A small image classifier, trained from scratch: norm batchnorm.
Rows from block 3 of a small image classifier, named by matrix and row number. Rows with one number belong to one channel. Each number is 128 + 32 x the weight over its row's rms, rounded and kept within 0 to 255. All counts start at 0. Numbers have three digits each.
After each channel's rows are labels from the 100 images, of 14976, where the channel reaches its highest value: "top examples" is what is common among them. Only what is clearly more common there than usual is listed. The data: capsule endoscopy frames (Kvasir-Capsule).
# convs0: first 3x3 conv (model.blocks.3.convs.0.weight, 80x80x3x3, each kernel summed), inputs 0-79
# convs1: second 3x3 conv (model.blocks.3.convs.1.weight, 80x80x3x3, transposed, each kernel summed), outputs 0-79

convs0.25:152136101107133107152096166099154219166137126126123025144117133147170125136153093076106143152158137143135138135094151111171132123089214102123113099122066085109079139089142137162128090098162113186114150111133112140098158163083145135123123061
convs1.25:087110125113096131127186102146103101079167122152141101099094151145145138134106161164109186163098162119088090102175140099085088130191093107129173121075145185068100214128136127095154126167098133108153146184117112106094127164184168118133103107
top examples: finding: blood fresh

convs0.27:112164163144073118161117104153082037073113086116082130094145127140122164136201122161120099120176118103174062122148163105163109139157075092117114123092125103119160144124141140122187114150111222150139181138138138141103161113141151119119100173
convs1.27:116082109148187087079128099115147187182158150141121185177092047157149120084060109124141098097090130137144155126139152164063148100154133081100139084139132121142089088201102122118077100163105113115128129143144139116134094188135112111146139103
top examples: finding: pylorus

convs0.42:130141100130149114066094149089175145099194175101131114135170120132133148180138123156117154072112173150174096114148167113151122158103098158211126157098116206112107103175142122100091137138106089196093151189110144152115109099146189119139154133
convs1.42:172119126125089109157158158141168117153126127117095102167175139145113118073116108127154156149089114127086124099105155104095123062227226096126129107122144059076161109137090103144167176142156122169097127072132109110155112116154091098100154143
top examples: finding: ileocecal valve

convs0.29:133147166063080144097122101124129107070158106115131145089094175122118154174162124120177130092166107172137152169189099082104154130164143091087090185116088125114160104179102112098106103132119150139111185114136063060162130135140142126059099117
convs1.29:143065131153145075147116103105121091159103084070119183155123101104128090103126078113107086147061142132188119120113127176167128160128100115160141066092171077180136105113111130105124143178079165091142123173139152151163063097114158137147176109
top examples: finding: pylorus

convs0.33:134142113091154068149101126044108136113147122086146193173137119118144079075095143169091152105132135126142174107079162153102096086158150174134135120127086184133143114158144070142156118109112150118136175131148107075123109114055132094086203116
convs1.33:128147074145125168204088126093153127125081182123116152158106094093089143143149197151124192165140137103106096101137223127142153143118112130114148081066117110132085108099117204157160149155145116149156091105161083141141102132105137133098084152
top examples: finding: blood fresh

convs0.31:168111152138142145157171102138088171188115183124180094112085133119111096094088060151097171117121142135129102135136120142122147131150154144108197098146126107130105135046155100079072120106074130151132132182096178125142089121099154145087186186
convs1.31:141206084077093157154147161191163102140101078133072129127169101171131152106151162125159067181148098123092137134155118099160128163162096104185067130143136170084145154174115126191132139139137124128151096107113125163125094091149146120133130057
top examples: finding: ileocecal valve

convs0.70:159113171165191166135144134076154159070127199095100138110194191138120172186126081146121091136142126113095142077092177140197142109181108115112171140122143120179175107133128172174126141147131127157117175127117111095099162103088144142124122114
convs1.70:156139075181143132161109145123095088162106106164134111143140069080110140092112159154080181096130137141194080161131152106054085099112209140158091101067102112084096136149126123145137092140091143102121126131082160148170136119072124109094091121
top examples: finding: pylorus

convs0.38:148157114060163086106163142146141126099121100169148156168155169113112098150144136123181124106155176154155081155098131124155154138075112157095174103071092169087113066161156138121133110198118151183111093142148130138163113143173082187186160135
convs1.38:164133135158115079136092086124182092128075097092117152110090102153153170110184133208120159113150142102068194160134159178123140130176107121087125115150167073114161104091124127107150080125090107122115171159084117110156156106116140134101049107
top examples: finding: ileocecal valve

convs0.21:185123131106106134107059112155179142110156140149078098128096131144084200136128127120137079079157154143173137165129174141158107128168176162182191137065129148159198128142138157145106104106133128088137131178178078150121164176119106120106101093
convs1.21:088156117123151127136149149079087166150157092123095142143183120158179120137154167189121216107061163094118153130119138110124198074103125103136100137134130126057104094129173108147194117153072130146098159115089141156122142111138054133128140133
top examples: finding: ileocecal valve

convs0.39:123199130112107155150105144075120153149188185151103134179193158166138106132107145101161117099101167103135160159115144094172102170132203139121131127118168164152183106100107144161108150166158074127088181132098103093108161125100183156074129136
convs1.39:143134159143137125132127098071137100143110066121040115109115145112088156145103130216089135123182110096104147150117124100165123152091144060204130114125134124102139091165144131122172185136108193185139137101125117103153102133114093141102051139
top examples: finding: ileocecal valve

convs0.30:157125106145151176107215089113141115117147147148088147109091118114138087095118126151201121110098091109104151136123192083155109191079087064150155143118097067181098101148121128104150134119077079143152156140158131169172171145127125157111072140
convs1.30:145152137108101215130128143156091138119103128120173123101172150140068144132146086110142173144108110096193137135104099173152137092216128158146127065087109105124122099139094094177094164103168146157073139173119152095123120078132136088064159144
top examples: finding: blood fresh

convs0.69:100143153143173143084107133127144113091081096082169129147083133099130195103151127182106150157096120182137118130131080150145119128096129171104074131114095125077182111094072152123185062134144089154050163129092180151142133115179109141140113162
convs1.69:171184097159120089132114147152170166111097115176092165125121144129103123143228080121145119158119104147160145175157140133138130137094112123108143097156138139131119101129177091199165181182174104187124089144121161124057103135141060158102122129
top examples: finding: ileocecal valve

convs0.24:226132127116127111101069131142135149154135144086171167150127104128153135156205146146093152166177088145069105156108164109105211140148125155126164106116161170192122130126117149165120134147122191151138175138144114096143125084131081168082155120
convs1.24:077153123104066107162117143163157149025154138175136083144148156106139143112120124077130051089151121131177146203112164150186070101096149111138142153131190128125144089149130125121137104133093105112102107058134140149107120119146174125114114093
top examples: finding: ileocecal valve