python train.py --dataset="capsule endoscopy frames (Kvasir-Capsule)" --train_examples=42238 --hidden_act="relu" --depths=[4, 4, 4] --beta1=0.9
Rows from block 4, named by matrix and row number. Rows with one number belong to one channel. Each number is 500 + 50 x the weight over its row's rms, rounded and kept within 0 to 999. All counts start at 0. Numbers have three digits each. After the name is the row's rms in percent of the matrix's.
# convs0: first 3x3 conv, stride 2 (model.blocks.4.convs.0.weight, 128x80x3x3), inputs 56-62, a 3x3 kernel for each
# convs1: second 3x3 conv (model.blocks.4.convs.1.weight, 128x128x3x3, transposed), outputs 56-62, a 3x3 kernel for each
convs0.88 080:502474456470512468511451462529529448482435517479469480575430484499557552494460519407517448423516528545576579626548615536475512462478427410506528514494477450480392477473499495516431508439529
convs0.89 101:459500510499437509383584552521426500506485583521468593493533504442605456480536501494483508554421484474460481525518403553507472527577519615498523589537393478354475573569446624496531522490401
convs0.90 097:577509435548582541601522460519488521424517512443543487546562474508508432641501525528402461506508480472500450512518455490462525523407526509602460521452457334562506546521483441486517541501471
convs0.91 095:588577441691545399532515572522585486487479482534490521483457533465511497426430517476476466536487554521503610512523546523484492477553538503485499455518443552470335538515429610540508530517513
convs0.92 096:474464454527548496519569518516482482563528586470501539488551496386569538533407432507584418468537468479544471510495493493517472516513545470522449523468520438509588577559456561500585441492423
convs0.93 091:540474486507451425600472513487535438488577559508516498397543517556488476466635556475483553530513488592513566469411482448507435516485472558465508506434515423520483488515500568545436509548547
convs0.94 096:521559412380475525535551549475495561605499480481448526496585506548531424425424423494582553553423550437305487582582582594602537512538480572496515457506464424468470477479492397473516526487554
convs0.95 085:522506468485446485468501433498445463537536443487663485543493536551505460540489610558429470592480570502531576501512505443469542460483469531622566530518498502483465469463529493498449447511467
convs0.96 096:505483439522434520514434484449440455490482541543400443420432511533504403554559471574478529402453452528485553490522553511509495456439488497422492434497556486517461532470509530550502546511478
convs0.97 098:580420510557555522487441501480527389453536470562499479432407457473441565532496521423497474484522552490451417407506476443566561472580527536418538475529455598481471438489423537436487518528520
convs0.98 112:534497511471439455559410490441405511467437423549609563434467552562480433513466546578458522495473474551475465506479512527518445545454419511574519556492453623470446475405502457518411535514460
convs0.99 086:449413485516498612537563512506512354514466451528450393498477444487513379525467498521575435502585464501458380551518541495536494535519533513462386447481415443449447528528483516462541518556598
convs0.100 096:502486613462570492494510447479492543471481497490452475470429419485439540546468481514599468442479474498438478499463484499520494434478502394589606486543526570500496484442470541520447505465444
convs0.101 096:553511484547416524544477426510504579486499487496545528516469533492556478528504519510515597448506520474507465496557562543549502506476536536509563523454486495482403445510427558508429508484496
convs0.102 094:484535425513608512520506523520531479534584512527552465474509483535557511622472496502474496489473451520562399529494522560543534513512455481577519486522500449453484528477520431516502480527517
convs0.103 146:551482537497489478511509477559521446403529553549497526491511562503524415477538511540519525447459529490457544464530524512472503505524498507460445554485498489524491517553503494521496485476495
convs0.104 083:527495501495491494487472496536571475442462497486478513562501575517514569512492531574511573390407546498540477502578523548525595476467526624559545488450536448539508487351536465571540435548525
convs0.105 092:472483420520383412529529451531549528517427635483497616495450459427471422437596451475463397509437520545526638503500538524576498438437364463505584524498481446540522363462501495521636483520542
convs0.106 091:427476496481511469478458539453437504545493457551604522526563537480527499518540515472553531488520543453471519501527545466594567525516505418538472484484519425460544551536564410458475452532469
convs0.107 090:635395524497470559531482518454547415449512439533470452597459591456449546413557485493500476575475529521550419499472435469480421478515502522475540471501469561514495497468494544442457446491468
convs0.108 109:466542488485600593339485623486463575409430506536518480462455459433563502490612491545449511496402455420502513472460511573469419523477456468521453507447506555451461447415506532442515507500472
convs1.88 085:544541540524459532462366453513510384541479369543403450534521461485503506513486533427581525493536461527486450501455451484512469502461558575436578584518506558407490497483517491458466478482424
convs1.89 104:430494457514598576484457484546521452552455478484482431503484457567540496436484390464490553476551478572427493472541519462501545499526481517530522547516489625476454490502412510522598479444504
convs1.90 091:561500470531476484500501571544550505518535396427409408503547455513567467457530444467523550589521489492468486491552488530566518495454513433597416578494581469477466550399413493529493569587454
convs1.91 096:540449491472442545517422544548487601550515567454499436464574510462433494526499500556492438589498481507591551478465504519563358463545506527489473443435506494584561507553470613547394443616493
convs1.92 098:470496437499520393587534482432451589492434531520456486554479533485482469414513412465475517566540499555475427540492539536447442437450519427473559483498477543479503435484530490456401550459384
convs1.93 091:551389406511454498500412469570482529571484480603559440509478452467559514467542582580547502441496408427461453564531541457481445416496496444442421501466554539546476507500481525488469439425516
convs1.94 098:486537519542543485420588331522420342506451485438548586497466511495540505547508598454622520528517459492451536485471449518471485524466564462525575500524360475472464477564558536465395467421461
convs1.95 090:466471386569406483539454520630505469527485517394460545534520539492559556422456512409546550442487471530525545496510492471506452451405427482443439484593515482543459556541513499516526457401380
convs1.96 093:560596496584552504466519579484476578393509525469554446541467465462525549436570517656583477477496560389486531528485564499510523543584493414513501423496506506566456552523432522501516442457537
convs1.97 103:549461543473480533474478528504457435563525513438460491506545461472546572525548472531567507482576468380531519554451451549460434512505464514496515528482461534475451545533417572442514535497457
convs1.98 112:514404483544640420527526526481569500574555420539437581569519442515495410435484482497488473475539420456421493487415485481509552492525450475526419452480452448466533551606546460466459524652563
convs1.99 093:548557438498507524483533592458439472468483442475616547426511554446511483523487479535457482447464530572636554396467524452544504509545550577547500516499597512529500476426473529513542431506552
convs1.100 106:582510436464539577545439424379393406533423481559551508525557518390398495486603516503515475475548476468567550554482440465507448425445440601528572488399523605594470510418405476545494509514472
convs1.101 101:511505411505461505449475430467524504565420461485426496549544550495536490502477476507558591586580474495500467488612543426508559505604560512482542526558520503530481491600530486480478405489532
convs1.102 100:426484552526481431488412473409505560513525505493358419530549468460487442526493586501541496570482542490444465495504561403446509435485489547458483558474473507480534514453447493464493489496479
convs1.103 111:527503564492505447458498458450471502538511535489454429446562454518470560488530426480558444521553504515513479540438483451444542497460525455466493475553417422504454533547486485443532488525495
convs1.104 093:451475422522476494453475485497484432488534496511430365552436483464396488522529562483516409538492510486516455409480438492545512456497495481478522458518467506488445502472475457402525526522589
convs1.105 096:515505501475548525505473463516445477516519456508560494413487584575519566458429494417526524465493483544474463476431476577490485486383462506495488512501542501436485402500531451491506515401388
convs1.106 091:566510440435418547428475549458480560433481483423544594447514489482509362498481476473504433469452501492522530484471529514401442557510496459515530535503473431500563478529547518436453594474538
convs1.107 091:517528459473547587465616491420489463491441458547456535506497453512485526504500514466405364462494543573580531601506467562466491577461534451395455489493432513503519432398515481544474568509547
convs1.108 109:535538439517505477537436458504643567458530398479536527609503475497532482471486547412555420487441575537473512464367497469486471587514506534475537563505608510517548572498523543487548391470502